config = dict(
    hop_length=160,
    targets=['pitch class'],
    norm='layernorm',
    subsampling=1,
    layers=16,
    init='trunc_normal_002',
    lr=0.0038,
    warmup_steps=80,
)
Rows from block 7, named by matrix and row number. Rows with one number belong to one neuron. Each number is 500 + 50 x the weight over its row's rms, rounded and kept within 0 to 999. All counts start at 0. Numbers have three digits each. After the name is the row's rms in percent of the matrix's.
# fc1: second MLP up (model.blocks.7.mlp.fc1.weight, 768x128), inputs 0-127
# fc2: second MLP down (model.blocks.7.mlp.fc2.weight, 128x768, transposed), outputs 0-127
fc1.163 103:530531473590533563495472572455443490515527446504533471506419487453486511554420519403544440514438535447461463554476511581479452446466508534567466566426544444496563500550523475508447399523449596438505588489565495502520410554511544473587578450450499434509557496488508436526550457526499500553535609515542520569473434589535506463517557453541444451544533583453531524461505557533504493440669
fc2.163 090:470418514431473454535547495595524513536502510407528476515615465524522427440566530573482494439550409568464436494497462401558552465469468491479530379517595509465447479436513477468559510428506418578523389567600552557489517463511465569508501528530431562483490479486491544524493489491529489443444409489478515430467533464488460460512436489600501515460529419580505468441511558512490533555373
fc1.164 092:457404467611513443437478494508516668481584430517414466505459495519564503461570587537544432573574457522473482504575426490553479556635489498506534473407474654528500430535554502447540503550434525487511541465479465516517537484553430506478541535503509516470548504417561484585451496585558518586484509497501491475525494480555548527489464449556527457571477512491533472526577490538554490575510
fc2.164 104:515560497456461536477507522447410380537468593432532494478558516510528381528395417486420500448483502435551511461481487455413453459408527559442452478534433422479475498441479492527459424435587542554476460541498489494404465475474503527442493448504499563423465517536419518440485562514520444438414434532471493588454478523449436490424472431418473530455509517521461558541454458401446484442491
fc1.165 105:443513555519555525481461401523476639547519445528508424519478446523525470487518488419483497479502496507491499507586411511535521578556409507515434500470401507564541449477446474552445491440520432517544518586511516436569553476491490459542555559554478599427426468537599458528382490474539435486623488564526545594427432462496558518559461459549514547521493415568561554511462469507476543519486
fc2.165 106:575500482478412426441510607537441416452502525384529543446590457514438513492478532571522489440451516468516487473416562459437494501428595527466581476551490568415445524519586581428541527568497538466525519514401510510392503472568504544431395443450523440592570526488488546495544565524554495490468446422504458475485541483497474494417495496494435501535474467431490457451576509475470550547548
fc1.166 089:565491445476501503607491471414494499529487475500457462566464574460460540524537434446584476524430514545408439440542516598474459554555532489544538485521512570498528577506487589527476591548470571551529626539535493436463556515450538518460480533461574467518537538466428486471565421591427457531478557520458446488585597452483526548477550513474471406393496552452425522508469565441526579538477
fc2.166 101:498522456661526490503495534565504496509519582557513533482465401583578431590474579542466527474584519469567565508526512483561467462404581470489494544458585487457394486468563490508513514505493460476473504466540546566620532465511451500570545502602428516503457498507501547611431531427507544486505537525566577573510433579528397492530494577538522576555510507491544550502556509535484448480503
fc1.167 091:440584497475571455523422474476483440497486505530479529430510451435556512472506542467528417436459429506462505571465421670490490547480445404490511583475595510474539533510479477486490469616507472478604486453433495491518514517544490506457473523600522384507383477438524521491450513543474474438456455451468460445469451478473506482507557604422517584503502486384476473527450513489487538420414
fc2.167 091:490395534508411541490467528580500535544516508479484427517529464525399472557491471437509540510486543443532501441584571445583602388440564599464540491526488527551496430525526544430460456442399487445394486575577411532471493516455528448545537461416458486521514519578519550487611469416473517514510513546531539483538518440411539531466475539564486428518549551551543456417490497480524458497562
fc1.168 088:530505605490460514473558410416554489488494417527448490409472599529571536535579447408490501433483590476486518478465550480523481466561498579508437544575407445551542469483502491449506464455617474521431482521484527418535488404508523499526528452435550487482486502550523505528582401522490484516389528436509552482411584432532478523457485511422486507553411449487566474525532447463557447433572
fc2.168 087:484489417499432469517397490549487539501491539473514471568481460505525405380481565540552509471552472517453464533511465452454525568524549531508449433424467539442463516538505477502451501571388498544530420476534523553542588515518496552502548537431390540469519535427572481417420488449504498447632482589537498492517431538473580450457471444550601522466523466433525524461490525426496642525452
fc1.169 090:366525601517493551390522473411414564440520439496419530496513535501516502552463565493604555477603484504515534416490483461615460486604532574465468537509427590541465511497485527487519511507566594513494522525462557487572581497517492485460513448473527516569460491556449542531490471470533509494583443531588575506473555424516539591476525468490528458501518427531605491564523564475516579538525
fc2.169 087:557512482527516530563547506608556451522507548487593454530456509511579484453593498488488497516457501530526526507524583523382484487448564464504518466485531493392502481513468451496473464557367531490571527454568558508450477577528488524563394591483400496472467558457500489531532562598497464472486537516494451479479461534529438407495437434561516481513512543420384452563491442624585551490557
fc1.170 091:480587562500550547510527489507522508576537642570496532570502546488503598531527449429602424519494432535477479547469568541570464506473545593457452405486534508569540544529530564556550471552577527475432561511511512499525492568501494524550535503506566478502562482547325570535533484472562506524534567546442460460515559529550469496434451575456599500443530519537476564571477565569518506487544
fc2.170 093:520394505481495454452516498512489531496531427489546511437490391454471415467433501496356501448525539435408509526480470470400548498469399462570455588495460485496517461458508388558425451463465465433619464492495540514568509486424532528527518470471506528504470489455643426459595540477388546427485489536534549544505449499431541503545486461544440472536475472504488467471508500537560527529397
fc1.171 129:547541443579465527535498492454424424554461471460584483459414504495550477490475536416560546566471593503508473427481485558475480386500507402523479457620507482581521518456476572534477474408420502483519453479470506497572488511548542641543478480525497475566483518540495546512490439519494641522450539588508647501480456552570519522476527562427496404443528552555482512524465531528525502529470
fc2.171 109:481548600527519472534466577562504587523588560611491455550573519489502509449494475533521526475520457410526464555541545519454511513566539581486571559483475520459429475542493463534531515571520509485531564566594475458392510474477489428466555461566501516520523393521491453443518513473457440499599421547458327481505579452477516541525523511540424530531550608505548583515535456508442530476559
fc1.172 122:499469416546533585447501491450473603490526575477419486482492599443587532522485523416546495449552496509560474467479520570528483507539438549557479503515590458440573513565479490470490479584411510462508473491512510446510409510403495561539541425413476520490556487527550545581464446568478436469527400496564518464567370511455514411453442591526550420507425566448517496460510529540487480421485
fc2.172 114:441509604400470417559501468516542457540514454462557495551488455498492452510482516509426507498503483523418528578520497412554491531505574466520492525509461584492511496445592500503565591407603479486430544543487497527537581524468402462485484492549514512453514482470442503468519505470444531490529604518472487532495600618531394556454504386497548565444539506572503479492477478483330499592504
fc1.173 097:476496541677488551525475438470546504552491442552455387445450458464478500527531538420552432514446464514511480371510501482587531478513463473546474528460525388633468518487564519441424549493483549527434529452539529465553413458539521437562495482494509480503404530483559500573540478482501583480410490440459443426506483503513460528555521532443438505428504492478472587445440468397532458501472
fc2.173 099:446508369464611496600465549413505598440492563475475565549518503475482466515443472360460556505523464490532565469423449450505507480470531497552564523433485544401450497451468515538534552563473427431425435450522472482484529411501555499465491544436572629451477506524479501478492444508445510522482570530567539380530506485468552501425533528465541506521489541404535476502530579553507458444477
fc1.174 078:517334500523509494511451536492595374561518488500453489544540532541451521471508496437526386447440492447477497514526535468469564430500502463529462496542455488530494525506431512405540421494546579651502474492509581457545436496476429569539525484510513523533460536495536458523513474471456500427550506481450570535532577487506460562501524517488475502360425634421503561433546548472465569523553
fc2.174 073:476598445512491528420445470493384557521458438524554414495393453495472547477479446467511586457503480471516439471402496496456470570504473500435537535462625426523484433489505507467507470477464385356499476457521435527424576543528595485520512482477469459457560490535415466523493512525562533512391497511570416479525458538491592394487432461522506493477548486590463468527491501529465532502438
fc1.175 104:549430440502488514485583488484509526537485603530518432563496502477416548510453541467574496510486412479612459411616545528415558490428602458487548526475422627450489517466522379476559477490523534561513564555486470470498437496485494463531534431452567446518488517466557561447534530456447391425462512462558563481521571509494453463518439461487482452468521579550519510459496533456588499407520
fc2.175 104:463480492544565519522451496547513546532508417433464564441468578421550329430530485420479524509426541540533497581449498495595437511503515501549452490577581409472509483538467614498493471559483517391497449506464554553512609529566559451487484583513441541485608473483475438545537483523531633538445536558508541529542480508546549498562509456490491487468509445496501487516505540551403508552461
fc1.176 123:509447455623419536507572519479422497531489454473460412518446457482493494454452530510515510496478490496506457456579442577498597478590580428509469438472474543476488422425531440423439585522461380556493549475540542538477512485560557548444437414478565471527418502510500478450522476510393492528453487488445547464469511509499611523498492530486408438523569439515533550367514444490437514454570
fc2.176 114:490552552418565445523433412566482471536518560462505476470509522466475366447513485446549464505486469567435555506458565368453467443399486580476551569516466465543480588563483596578614449389555530472498495482499548406508489478503454532415563574551486545568462522495516484550449506475519462473521426483478504500597421484506475491480588487496502560478442543540490464584505551479571510505478
fc1.177 127:494516416513575477522524577533574494512506473546484522500526498484575421523517541439433458478558470523585553444491563518472424457553412402488572534444471636485504537524582439480554509420574517484512527486473600565544484491431487534489450471517383446523479537536490473512503468517472593482377465539522505394507552470522610548408517541537495488478501459481558483476371508434515522424500
fc2.177 123:426501557444467507456492479505440523508539452418574525550523438510455521546529478469517530463503495497501455591520484503511443470447371623518521561455519474508512471593502504468494441530392480564500469544470518417473448620526537502427525435541494557470576522467549443386407488518472434536497441425481482535424509425518484473541400466584572500531487461546505425520472428380448524442558
fc1.178 083:551587544437398510455519464488504526544491489483402499547550449559469529490475504510540454492491508612472380497538582549510519456527441480505546510515551496556411436521553552550417431421522441487399451490492530493557461422510525533421552492540500476416541496465462454574571534479472518526481525486488434556625564412423512530482368425525492567536538518494464527513500537564517531409579
fc2.178 074:478448446577564521557454521553474513429462504550552515491474506528516401525429474433429577487518499438510594470520448422491500503422512467464438415509442475439580557469499483465574485556517563519558509478476474465451584544444490453506415501441534496544455514520503535359378467450514450412607423547570525493380558548452495519504592574497528493447454457545432519501522480526513530519446
fc1.179 096:576484531555560525568533580481530617316552565621523493520443523502530510519440522447527462489503483501515518514493503414543489493525448517516470431414472623526543495470468433449473482472479411516585502514519583448460473491547409524630497579501500517393453513497433598536433442418472435525538483545445567528519531470497549488462472504473484495479501565522532565518584497500521513488521
fc2.179 101:445499454509453491453521469494545358628422426461513556457579505525482455446572554515492533480587547484544416456460513613468561512490575519398497462602560449577431444448515560465495451551550529505420449450492488537510505537491562513455557458486446554621565507463521463471514603586530561418484535452596491492410479478496501455494467485517460479561538490458459482505473540534503483500498
fc1.180 082:506444474438550526581542468484532488506520435491568437518522505480565566518473528480445476531538504602494520559595495446546436453499488443396579477551508409464468466478545598510526590469518428505610532519542534445476523578516532599623398547537532416530447504552467551525531393510525457526505454517466512565602466464453524515476459518389526444475490570465446500464590457486472475537466
fc2.180 086:488548493491586459468453519516493513527433530511434566465432486564420523551470498508565530440427446415521441553444530512436536535505545504583482566492562548565497530517561461503529447559464555477384460556467475545516502477463357419424561487490423514477542539564490455508437483494434560515498486547516446452463399587574424539472534539570415481503466414510484563518413539555480512387510
fc1.181 106:468523550492524478464487519510501513528453503601459441386520470521500433472500448499500493508456507606510528468448558479498424533551583504470528431479399486388612529486565425480424460386609443459507542486508562407523483473496454411493496521410543536534414411531562444500505599495530498561475449466516496469540573507476553501473525515486446617407424475564499537448573537521469489481491
fc2.181 113:511605455493411500459498429575534557430575465485564448509470387486437449467476449398593475541585500395427521465534487494549620561534464541532473530510532545578415486517495563472450536548538585584481504488523523555538507466514473541455459523526561458499483507524501589501530469432479469405516540418571434564456529545564500514552478443493489454560568458388520506457555527468496536550476
fc1.182 095:529516390538422440478465574533435465578540512384524643422493497476591580566499500516561494551463453480438483568465454469464573446480561543464549508506605546492472448499518500543458569506455553477463479554464518442517496573501438535552587451544478507450520549498560494511549479486498524518523496576536558599478465534537506517505483568609510451481592467585467496464552583519472500563384
fc2.182 098:525480702427554523525658453477578485454530512616486425601494491547451427435485464511481522536480520505482515465540582476497495572470450490561486472483468482461535631460437452515548414471529429510468520491521501532397487519459509494549506495467469492591438378484413480472531508478501487568498511488440448498547498502463519462509526492463467545512476567450497559502462482488489485453631
fc1.183 097:522547490520526531446512509558519542597415487459539512483462509449512436535475457584478518560531435460465555485537518515464554565541530465611470553518410458493494589469556496453581484453555480565459632428426490605460514491526491492524442426542372476480499510505525475561472445545462516441556475482552577484432527476499464433430525535498409484372522490563525534458434471439550580599499
fc2.183 094:497493559529386477513490425486521453412536572526475528527556559478515564412561504413574586538515457619515521476462481450528500462575502545428537453460581581558527475533391512537432571547413486490525431590510518439424484469452487527503570482463542454535467513462425475472555554450540483548417525495496395512474431474520500532572422504523488529567557410464510462582511477530550450434483
fc1.184 128:564502489532549561462592620550449482504541535470432505545440446491461528628494544365499487512519455627516512493531498568494506447608542502410505511565503460489472511507427508522509394489487568466500499451478509527536428492500515525490384428487452458456493528481455475536509476499438468485492613542468431419473497500522541533507556453490535484487540474546535473587548467517683581479507
fc2.184 117:553471566420504539418476399417425501504480521569544478445596526456566448428537485504479530473494456506496472516521450458423558504419501547402449446476501598588419609472487467601459480473474444510466529513559526538439519455459487564475555469540477568534556553502543431459423511507506546429469504573451551510493463541569561453414449467548487441553463459526499497503458368439434467543477
fc1.185 124:453479476490485494586552624472552603517468528581407473487549370494498552542505543444519443529494473562501460561579462515512481436458431468483578577473522487505427470422446542530587485493458387519468499493524418434489461568442488498434546553580357479511461506512476475492512476552539514458514448531413496517526476469514457527421473593471427448490518519403542527467519573482425476450460
fc2.185 121:462580526562493510454430420522452382511491536442496489520449588496506403456468568473470420452503474442448571419516469539499595446556515506483480472494443532488510536566537420531382483496535601453591426591422500547535514474496513499572501535453647592438533526541501548518493458452461478505511440500510557468431517479486556541520502395429561517420520471447449556495471455492554477480492
fc1.186 090:583462445497503505534505538453386461509582544534485465494540566471479553455538543456418541455468562469515539498520521496553524472586461459508556486448399524426497427564458463489568434478603559486513517562484467419485455445506506546520461525384563462496467514451482533530494451468560523560457447537451451500518559411416503496454505552542481442471354522486549532492580568508480569471664
fc2.186 093:478492441552515488421492483488480498575428446493446513524457490552530403580502557515587417507547472574528512541427566419473493461512582535535456514477536437611545533414590567484442549462511465452505510484474545558509499539519472502526600494630433547448631521589477488524463573483433480420526590465596532508502414549582453427530486424496521510458521495456460495528507487491491450544473
fc1.187 083:521539514569563433590507478573626412529472494449521473447492443588642558459550550527557503476436437475494456493520468522466574401529479419499532460464488479550550432487484443456482537481546492445507539547489438490503522556519435478547457486602436505512482511511444522523535538416498502539433552411461417497475451420417498564495472468447526451450626553562523529445480514514611474454528
fc2.187 085:495543477464441502478506532448454588493455480589497468542451582527416457502393558459483492569518579515526496450474537488465508513450499542414470487537531499512531592494515677587522461606493452485477403460523515521482512502466521513453552524448583500523511512529557466580599453552473514500561385584639493493598529554505529537531462580502443551537449539475476516583490543537534530528496
fc1.188 071:469446416522500539486432523555472454470515528580503464566501481481525584589501477359467467508553395497544511480505399515474498459468455517530447445400568512487515405565464518525466507582589526429468436525544560532496492528504509535504430501370552403541446534497446547492554498578528474498592502532545473465500436442468534490504490524508497568414619440437468431589473447510503492419516
fc2.188 064:516408557413549435437517486536503525532435518505577474437436498458454460475481550460461506473495599493400500523436560440465486453468528499512514553552406488491427525370593472495487386475423537517545561543456494464575531523501507521492573441505448584527513467514490421454524462435442499451378496528454579492451477579433484550488489437563577481486483560539499504410554548597501440463475
fc1.189 079:500547439500510510550469570501510464467482573459388561592494457509544462474584502402504484501454546552481492505563551512508494547507533500457530514401432488514530433504430559476522641459557526528539454517458386478531523451424566535563417428376468493502570425549499566496508537517507511432551502417550510533420482400539539465468476557540475457441487547538516604533507595456454494465561
fc2.189 082:471513542444446500443570483437454515540465456467613476440494591473503529529423515548510463409508487475517434555498452481459510508451457512469538516495537485478445544502541460454496391504462439462395534457510599515511431581546479495556473525560520445511388553471461456444492500479554469569445459596484429502619466575514365495507464422467521489583581463439469428420448467530548545512438
fc1.190 103:496491394467592474499526484460455444492540514501473490607562570551486465494473505460636483448472560553439519479505503540491590403444404488428413509526537450595505480452504466524480368534469473461536470501544498483588498482464499482475513558433600484514474448530501385509476514523548501470536547574438567456582515541508478468579512482513496491373591508516444429442511551574490479577531
fc2.190 093:503494569514487523494549433519456464521507399528556498413501454455479501487528423463378482548470433510596552560509556499436446555592619517559551463529530539418478503509526520510446580485448525525521527610500553423471502494527518565564627425565518520459554511422494573468461434354493587536511533505557469584428496483437558504427464470544442532504456538502484520530493482467491448476525
fc1.191 117:430488483533463520480545473467495548522478525454506516494572552549478534509530583505457419544451491530448472486462507525363515384547497428518503529485506557426484506553451470384504540576478523435464437588507410565445506487501549488513453472396500462433453488456453467504508516501535503498461381493350509476445497465505472569532468626486448445475631591564461520396480504490506526469545
fc2.191 116:533570570454519457464413522537413479418482409517454460517471443485618421514570446489463509491561505497494569423468459583544499526482485540488528512537484465577524462499498553601517504466533489505518622527499485495584482464508485498416468527664597486472558396582469477523497487457488508524400596533509525476504540474455539421517510460501442509446417420454520445521435488441479507448420
fc1.192 084:471501486530462406483574506434455469541486485486459545542478447524612422531524493518553512532543399495475487503486505493514471490471443487439527502477596517475407432492411446608455478555511446527552406546610582494502516486500533586521549565567592581517474439537494431525550509450437501513581509444430517531529545487492555434565472583444565533446497561456572619565514561487514559534553
fc2.192 083:519514526479475568446524488452524510497561517616502507562595461468508551535487587526532480511446500459465537497576525557569576517451551512514568553654498514521474498534620468490482490455449621498564534581441440459553478598570478533499556553487477377486535479537462524543467457585516442497511464581591490495407467445514455531540550499464414482511462501570475474422493548521487528554403
fc1.193 084:535467479524397527560478550466553537547528562509490530516447542421534514582521536476596482383505514427579586509517522535506505452503521445544523518529666511562507566524481535475582465536485465515452522506637600584496520528485503546501519514475583517460566545562529505563520491459476575456534543441557543482520511478535460531477580554522448515492487437409593579605523566515463508417479
fc2.193 082:484471509471677437457487494521530496461465504551466413538468464496523513443456463508533459582498537498392397459463398447501488529533530522427513544517418401463456377497523453454402524462478534412512449487467507421497496507524502524459488532530455478457519440423477491442479547540475538518517474589407440513546536504435547464572424430516545441492520627473422494446437493556511462558502
fc1.194 111:516455436561539519551462454553560520621455474457551427554482494551521492591477518417500451483393472576537450539512478564473486494555499495443549583497523662590510591519456545441548472528646477446460493505603513541560442493536574432546439528488519428506509515481504587518486545504402511557542518499591452537538542462493500495501493511470509439418494460437481557513585486541471496491517
fc2.194 106:479516413463438472481528554433500525366592555647428558514471503509558507456510532598525530492540516440495527537505439443570475468573526432572467421512419391409449449575557469539473551561407484560517515481488497482511612496489455513511524434497510546583488442496515408475573474516545526483530516540446515488480464523528574514556479454469461571535499542540469452543452572481455422552454
fc1.195 100:448479518523453524554509554359466504460519535425428455431472412482514481563533482429495538429489512498469568498460562488544440448491571561541534457628531442516434473539526469543533518523579406466507528425422484499441439451505488499477459550513502532614558506493497483531480417500595557537480423540593472465424602478518521468382434537539420465447534503507479514477543496483389553487470
fc2.195 104:493563471516497499392533426588473376494427495586550529468545554512516516418493491587531454431500426473544439415519492556488624435443505418464476572422483513526531516437514500477378531484449509512477471503597544545525528508531482568460483538538518463355427516445458510507498579453389495447590494465473469510538446504447497490553550508470617466510478522491484492472441465534536473481550
fc1.196 125:548516517468490466488461487546535408459408565611448434490434518426571424433535549491580453477541424505568483564511504493503442507607483490527508484472510484531495550533510505429563425460564444507473469500535432566492566537482426498511505500477460490449482600604525454553462469439520605483456378413547455599497387520525518495461513601448474531463466544461550554543554525450479487535562
fc2.196 128:578462416397487496525503437484445530439539462401488522492508450543467531437475553457478541434435532516443490487508425528424477493494477411517604385465529519463472471460553496563473545505456566480532446427434424469459488502491527490435435445490418415476481454504458485398513496551423447519559461490477562521530561583411402470410480426462460509503501468521477466432484372524530507411465
fc1.197 094:512417494515421533540439543514545469400469486576528553480491473462557565458548523477527446492565453422511509392525533523424566438444482543470530482405571470444448592512469537488542495495609467509524500492537570558488545537467486522524546595448487523447422529536475549423598528504370528447469466444519524453493534484533548532487535556499368564517537498524560522588459629522494572503523
fc2.197 095:477509530525582451452517477473559479562439553482454468577456572495489479511502495527515488506436533604456447532472449533476490445590468531577524536557401504529501367464502457448461415482458531540429491547524423468532473437546612491574530403465504446556597399494531442596505533616571466505506509569444477501505511457519514472520458521502598501438482526507496483428526360521495492474431
fc1.198 084:462627486498560517497525538464465461474524527480512559566386461464545491582524507491411480447512443524415523503459407492520501477480565490478547500436456550439486443453569502450432486434497531534540424598577494484445490413542489569522467486568485503493542498511538422525548551458441499476545555517434493576525492562330455472445462464473509513475514415596542554491604451576541546477582
fc2.198 082:569435536550416505538533503552519525530478521507492466485622460520494499478534476534530469539479538506574445553473548456537513515469486565504513490586621414626449620538462514519616441486541542504514549466486487525500529545424510446514559460443532495573444451434451561479504498565539501551549413517599521484442557503638461428525520491557453502538546588442489441482485580402468474551500
fc1.199 120:602440574489477579518534541558487536577478500496520521512420536561535483579528552467494537516586500424603517504416472459479449449447473444490524473598532610452607459468491496473511488527547518385513409497519506556550430472553584478518453417536493425496487528476475453467535437505523540515482428528510535466522475470480533455385567490399462395505568529503551446459501446469585450588494
fc2.199 127:424440413507552429517424480494539568452567520497470531453512457466532564441541539588483496525488572518512561474506513513476459435544541462472532535445532465469464518428528440585516503464517524486511576530462534518457631558383442541508507501485470526542506438461575572430454502450549562462513440533405486484418481474511460546488464419609535486435546545522554489567376593539509447399429
fc1.200 080:527568514609568522594527545453538562562528464535557489476458547457540417502491486454450451497513407514575537502481486438522531442567461488423438555554511555504417506454458474506478509500563477517532509535528586540473556565501451486612448499441536424555501460559534505518575528445372527533499533622534520552515579455625467467511463531559432513386526504510394490515505483472506524497592
fc2.200 079:529460423470448543456492409526475443438503546530430499566580398533509539551519510564528508509490463507409471517559570506452445578496508556581562445474506427521596454489575539452497482522442478521407417505479446512525467439553523535491566441584479562481510487493403392380448475516611496483497444420552476486431433534438546504404535478447477521553508466548499509545553552485430491499439
fc1.201 106:545590532539371468565528518500528549587483511433468466461468517528518547428542578440477489507577557504521546502501488467403469448539570482496546425536539502457439531543564508522462556564438433518469567514491499568541540409479494430482528584613510546504513602568491551448490496450430493542503501532499512421572528571565554420484480504382429464437501592532522573462550450497524564568519
fc2.201 106:460500502515595567462481502431467419400483487492488482509593548524441426501510404521545502495515392441455438487537462486466473522441485467500468478460441501582625456448466558541522456543583503401513438478460476428487430591509583522466494453409532496447474431531474560483486457521524560431509449392512477525425539483443418588460500548598556595557535522541512449524438463499505467469481
fc1.202 108:375550516607564500528506520498455430518529450537401468473495508447501492538474576489518528499492485451559577570517491469483472511555595567443539429480511497551506495579532453514442584505540473501521589430555385462485497534520522554473391529520462452537514499482523545587572476586491480476491512559533460373390588426439421568482557602502512468495554540490463521564448451501531505531551
fc2.202 100:538493547510544519560540434467558492541391571475522535550538497574374511428470489515506446472569492502508510452509493515461443411406528414489441526419512500513567493460484579503528454537486458518504378543567575550558467495491483460589608508463544415445436534507437497551522490483549560459549494406516429506552421538497671539495497491516465481416449471575477525470550555514516471540497
fc1.203 096:489477487438492477485480460401435494567542514525437559578495435511579413472409501549554520464453499496502518496521543497539590588532535496485539516542531465481497492470501449606417552410525413440547493495498513412515555499576518506414444525535424473519498454435573427517508548520584536443560406500398516548602478546387465560549439544490512529431541485476523499416434470453477599480508
fc2.203 094:493543541503501461421470550551603560549495480521497518436541478522424573499558476411431464525489488523493506471491495501448468455514495471434513464549525644454468511604496529444547482514574620609424509547467445531392429562475478494551533538489529445429445481513485550484488513458455501514492443498652484491426587423573472426488561532475520482540449496538423536577531509468447405518529
fc1.204 099:496466507593512481533435579418448524477546477489494487495508411489574577490483531492588527469544452524542463497446510451381492547564533495447491496483524511508498464581528492480510463605472543494530508498584371532478481462409507489547493525430572563561429572452581495528423567434488496488486469562475578436486532512429547525351609447530507455495535532449575485556511615465484531445464
fc2.204 097:529569457489490527478456516501564424553490506546492510446508540553412485530538505429385474584472528386479558490518489477552484443423515472524512538525504462544409566489512508475511477397545492536545448494440562505497526526590526459490597517615450457439581393573370533440604490564560513518418525499442470537554534535541447432576466528473477563469504499565445563484499403492501505546502
fc1.205 116:489464469548565488561495530407509555473481506430492498438511506489501524468554610418485522526417480498515441611557418520419467535524493495532548541497522515447444461484448478437496464524408437444459442548600428549433436482496613449498536542486485530504520595492518499437550499638465498526495504624481475450470445451533422507372521534492475455443444603496501471499490544457442547473576
fc2.205 113:463476575527579505384456448501482447506483545524461544561536462495446487512518433570507365569489543468508601340553523489607536429477526470485463480460540507553544540522505541592446466525559445475569543465441478503510473410575428535477507472516559455469489450527445511472500485412556474439526508418474478445488524495443633439561457537469464483508528449445498565428485541508581493432504
fc1.206 090:544422446463424451524392417509566551582493551493493441497556520427548490483592478518586451472376551477507572546494460595633510453503487505449412448540452452588530418404476495515534438469472468529507508461502474497522396476493452502602509475423461514474470511451498619517549506501492566521499549517554554516525554537471409562486445532487470572494530429551471424469525465473486512502532
fc2.206 085:473565501494517493433496513531424474464557507518495548488354442514470505423416534427455474466606485510531414365435510453449472539506530438544530465469522514460549492553485472522525514466517500547421422536538524519511544512571577573443496502492538498485538534526541387472483538488520468558484432454469486448460469491470602362426463407473478385496403582476549577455508562515497464453500
fc1.207 091:472579461513492481445483472599529481541487530499562519493610421473637453404475528512446480518522478451549542521584490498483549463446565484508538497467487557516420552457514480413469477471501503577495530550467419420505466486442479532552528456452547494559518528483595516445525458582443472430524498589514448447504585638439497440507446429514473515554535567503456505441409543486530501475649
fc2.207 101:496478532524488522514584564437492576498570472528432491553457572455407539614550492462550474514459489479498550489460559529475420493564463536503462414489532430455506509553468574511634448497526494506468515491507504531489584590537522465555516485482428454475509462497492524497504512515462538526469362397631494570498519450666453532543518546460409538367529523509498512471502425502494554505473
fc1.208 107:514483461480566556468561614508571486469536446482517473527383535395441452434532519520467539435440458530582464568492432483481507469498472520464454534498432443521464447581433452429518486519555499497507518518477453577470471542545660514523473517400397411507459494567439538489503520542441487478461534460536444450504589469471459552423455465457479570427502562521518512484559498481611472604527
fc2.208 102:528547518522405460499436380493418461588485517570482554446517451543508532492492420538591441533438579494511503486544557449528485551537567474467415450485556505476473496427510458440477475448477439525457408518479462512540552444460417503484468458590479553519498506460605396485556505471614523503493463497486567597501421543465536426475552466572486444506502423554495393467430565509420512446486
fc1.209 097:551578504560563495456508613514495475512513658550444543441491451532478463470507543549471477511427394556437553488521560483565403463445511467573492530495507436512465435462562548578423514478395589515520540542448468488523519484463519486458477591584531461485461396508388432457502486496500464532442500564432460590497508497461589501439501418479518575522502521483495458553595474437518469484481
fc2.209 109:470484501458561441573500423429493495560505392487577475505467573471475549526442427391508490480503512499540456485518482470503551451460483508416548561494463498517555492473441427415444447551597420500510529478578503523454442449491435493529504436440451486523576578543560608502518498493464532484588413515568568379439464501509512464610526538570435445578526485513498528444417498448451418480538
fc1.210 095:452478471474522473491464436441541458570491566493460522561522512531586485444445452549630502410439495471486485455524496518495574515469526447528491446414479445486529530526552492532493571412616358531517556495576478444394565501454560501467490543467546416540545536443366473428472458560484412525470501513469468549557556545532520524548533583530451499463589476472505507478534460438575569557514
fc2.210 093:557544444456468482525507549504520539542555539524517474450485460513474507550615474429440509585548490501469494476556529438429423584546484546487473541570569538517452520502488467496413463538485638494435525508426536540579380499574411447567525477599414536504528464536592506544543548503560576574535489492539540471527447478470468471471523475511500531601500541549468543577542528620430447426467
fc1.211 107:559493518611426571485516533419579485467504556555556473442445469515429508491581414455510625506555535516428469509519516490477467515531469492382518574454556476485552397491500493493470524448554561552545557527492485465398536527463413548524492519569529451536526511486392515467371551514466455499466458441469531529570495506537548433505550519479533498408574568432508552525440521526618518487566
fc2.211 102:474475435457571492576446516471536508604445436504534527507567464539544491564437512504465390548447555536503437522482550513588521531502575461474510475544511504512492585491464497506556446552542494394466441509518495564512527510593580538418534511494428483540505483516581504578558375441452494540502493513592461447517519491498430581515426577475427489608441547591410447494547545509452555432443
fc1.212 108:490547563490443498562430526519558537529519523587573517483507549479539553463538489426543451513404448456516483603491609450429531431355547502488480528540532483585478546573449615525510495469435485461430486589462434439376488455475463554375494536471438524438480489546442546488526501501562451496498452459510515477526554488592492464438547494507398534502545507496490505471450556448420462454481
fc2.212 113:479421454563594486444484542476550496429497460453439462529487504572389523486485459424468482464510520534479527374579398533495522543553430438485559446434476513515520474442492360491480433475576447475506586438516555460550460511519491472546481516579533467535463443495445464495502407421482493481470502518480532470428442437405462517549404462426529406404451517480480504437508416554532535506545
fc1.213 108:500464370451472503504416455507558492553477459548350464533506437597514539528436437392422577462450476487447550508614529551470543555511501435480548458496472559498473541501437513507547446457648502492506539477473477548522492518534532482513572507472503400507529486529464473530529516430539454586571401492537455507580478474492546506554422476539494486448486423556464546502579455483514385505536
fc2.213 116:499523557581439493458603504588436528416492565488599441471427556523509475490577509564562531467531469569438430597456469458509459500546472554509515555518504509434513560447561531546514610540439531505502435502486538469493446553422439529439420559455516644597447575494471538496460560505466459483531503479501549511467511570493427517533500444411493520573574548490499612495421484513495550495524
fc1.214 084:499456504427413405450495523476487495568464459535485520527512463569503436528500551427503438549397466462419540545540571469538419510453544485478448469493506534444566538484446445532497491404615451483495515396461523404480452507542492500459588480527491486420547433549423452546462494595519414511484452447528576485478517460500575468550496583510481552477492454464569504517468488684559487448514
fc2.214 089:514507565511561527450474474513524547504465475519550460472560438439475437488463433589549512454537584524534472423501458520544529524518417466485496489426486441516424453563584510546407528582413486484488531518473465536561585404482470530527416541465585418551462596488497530518427494525477542435496501517517481484434505489485417503453442401401536413463447498516449513471576581461482485354411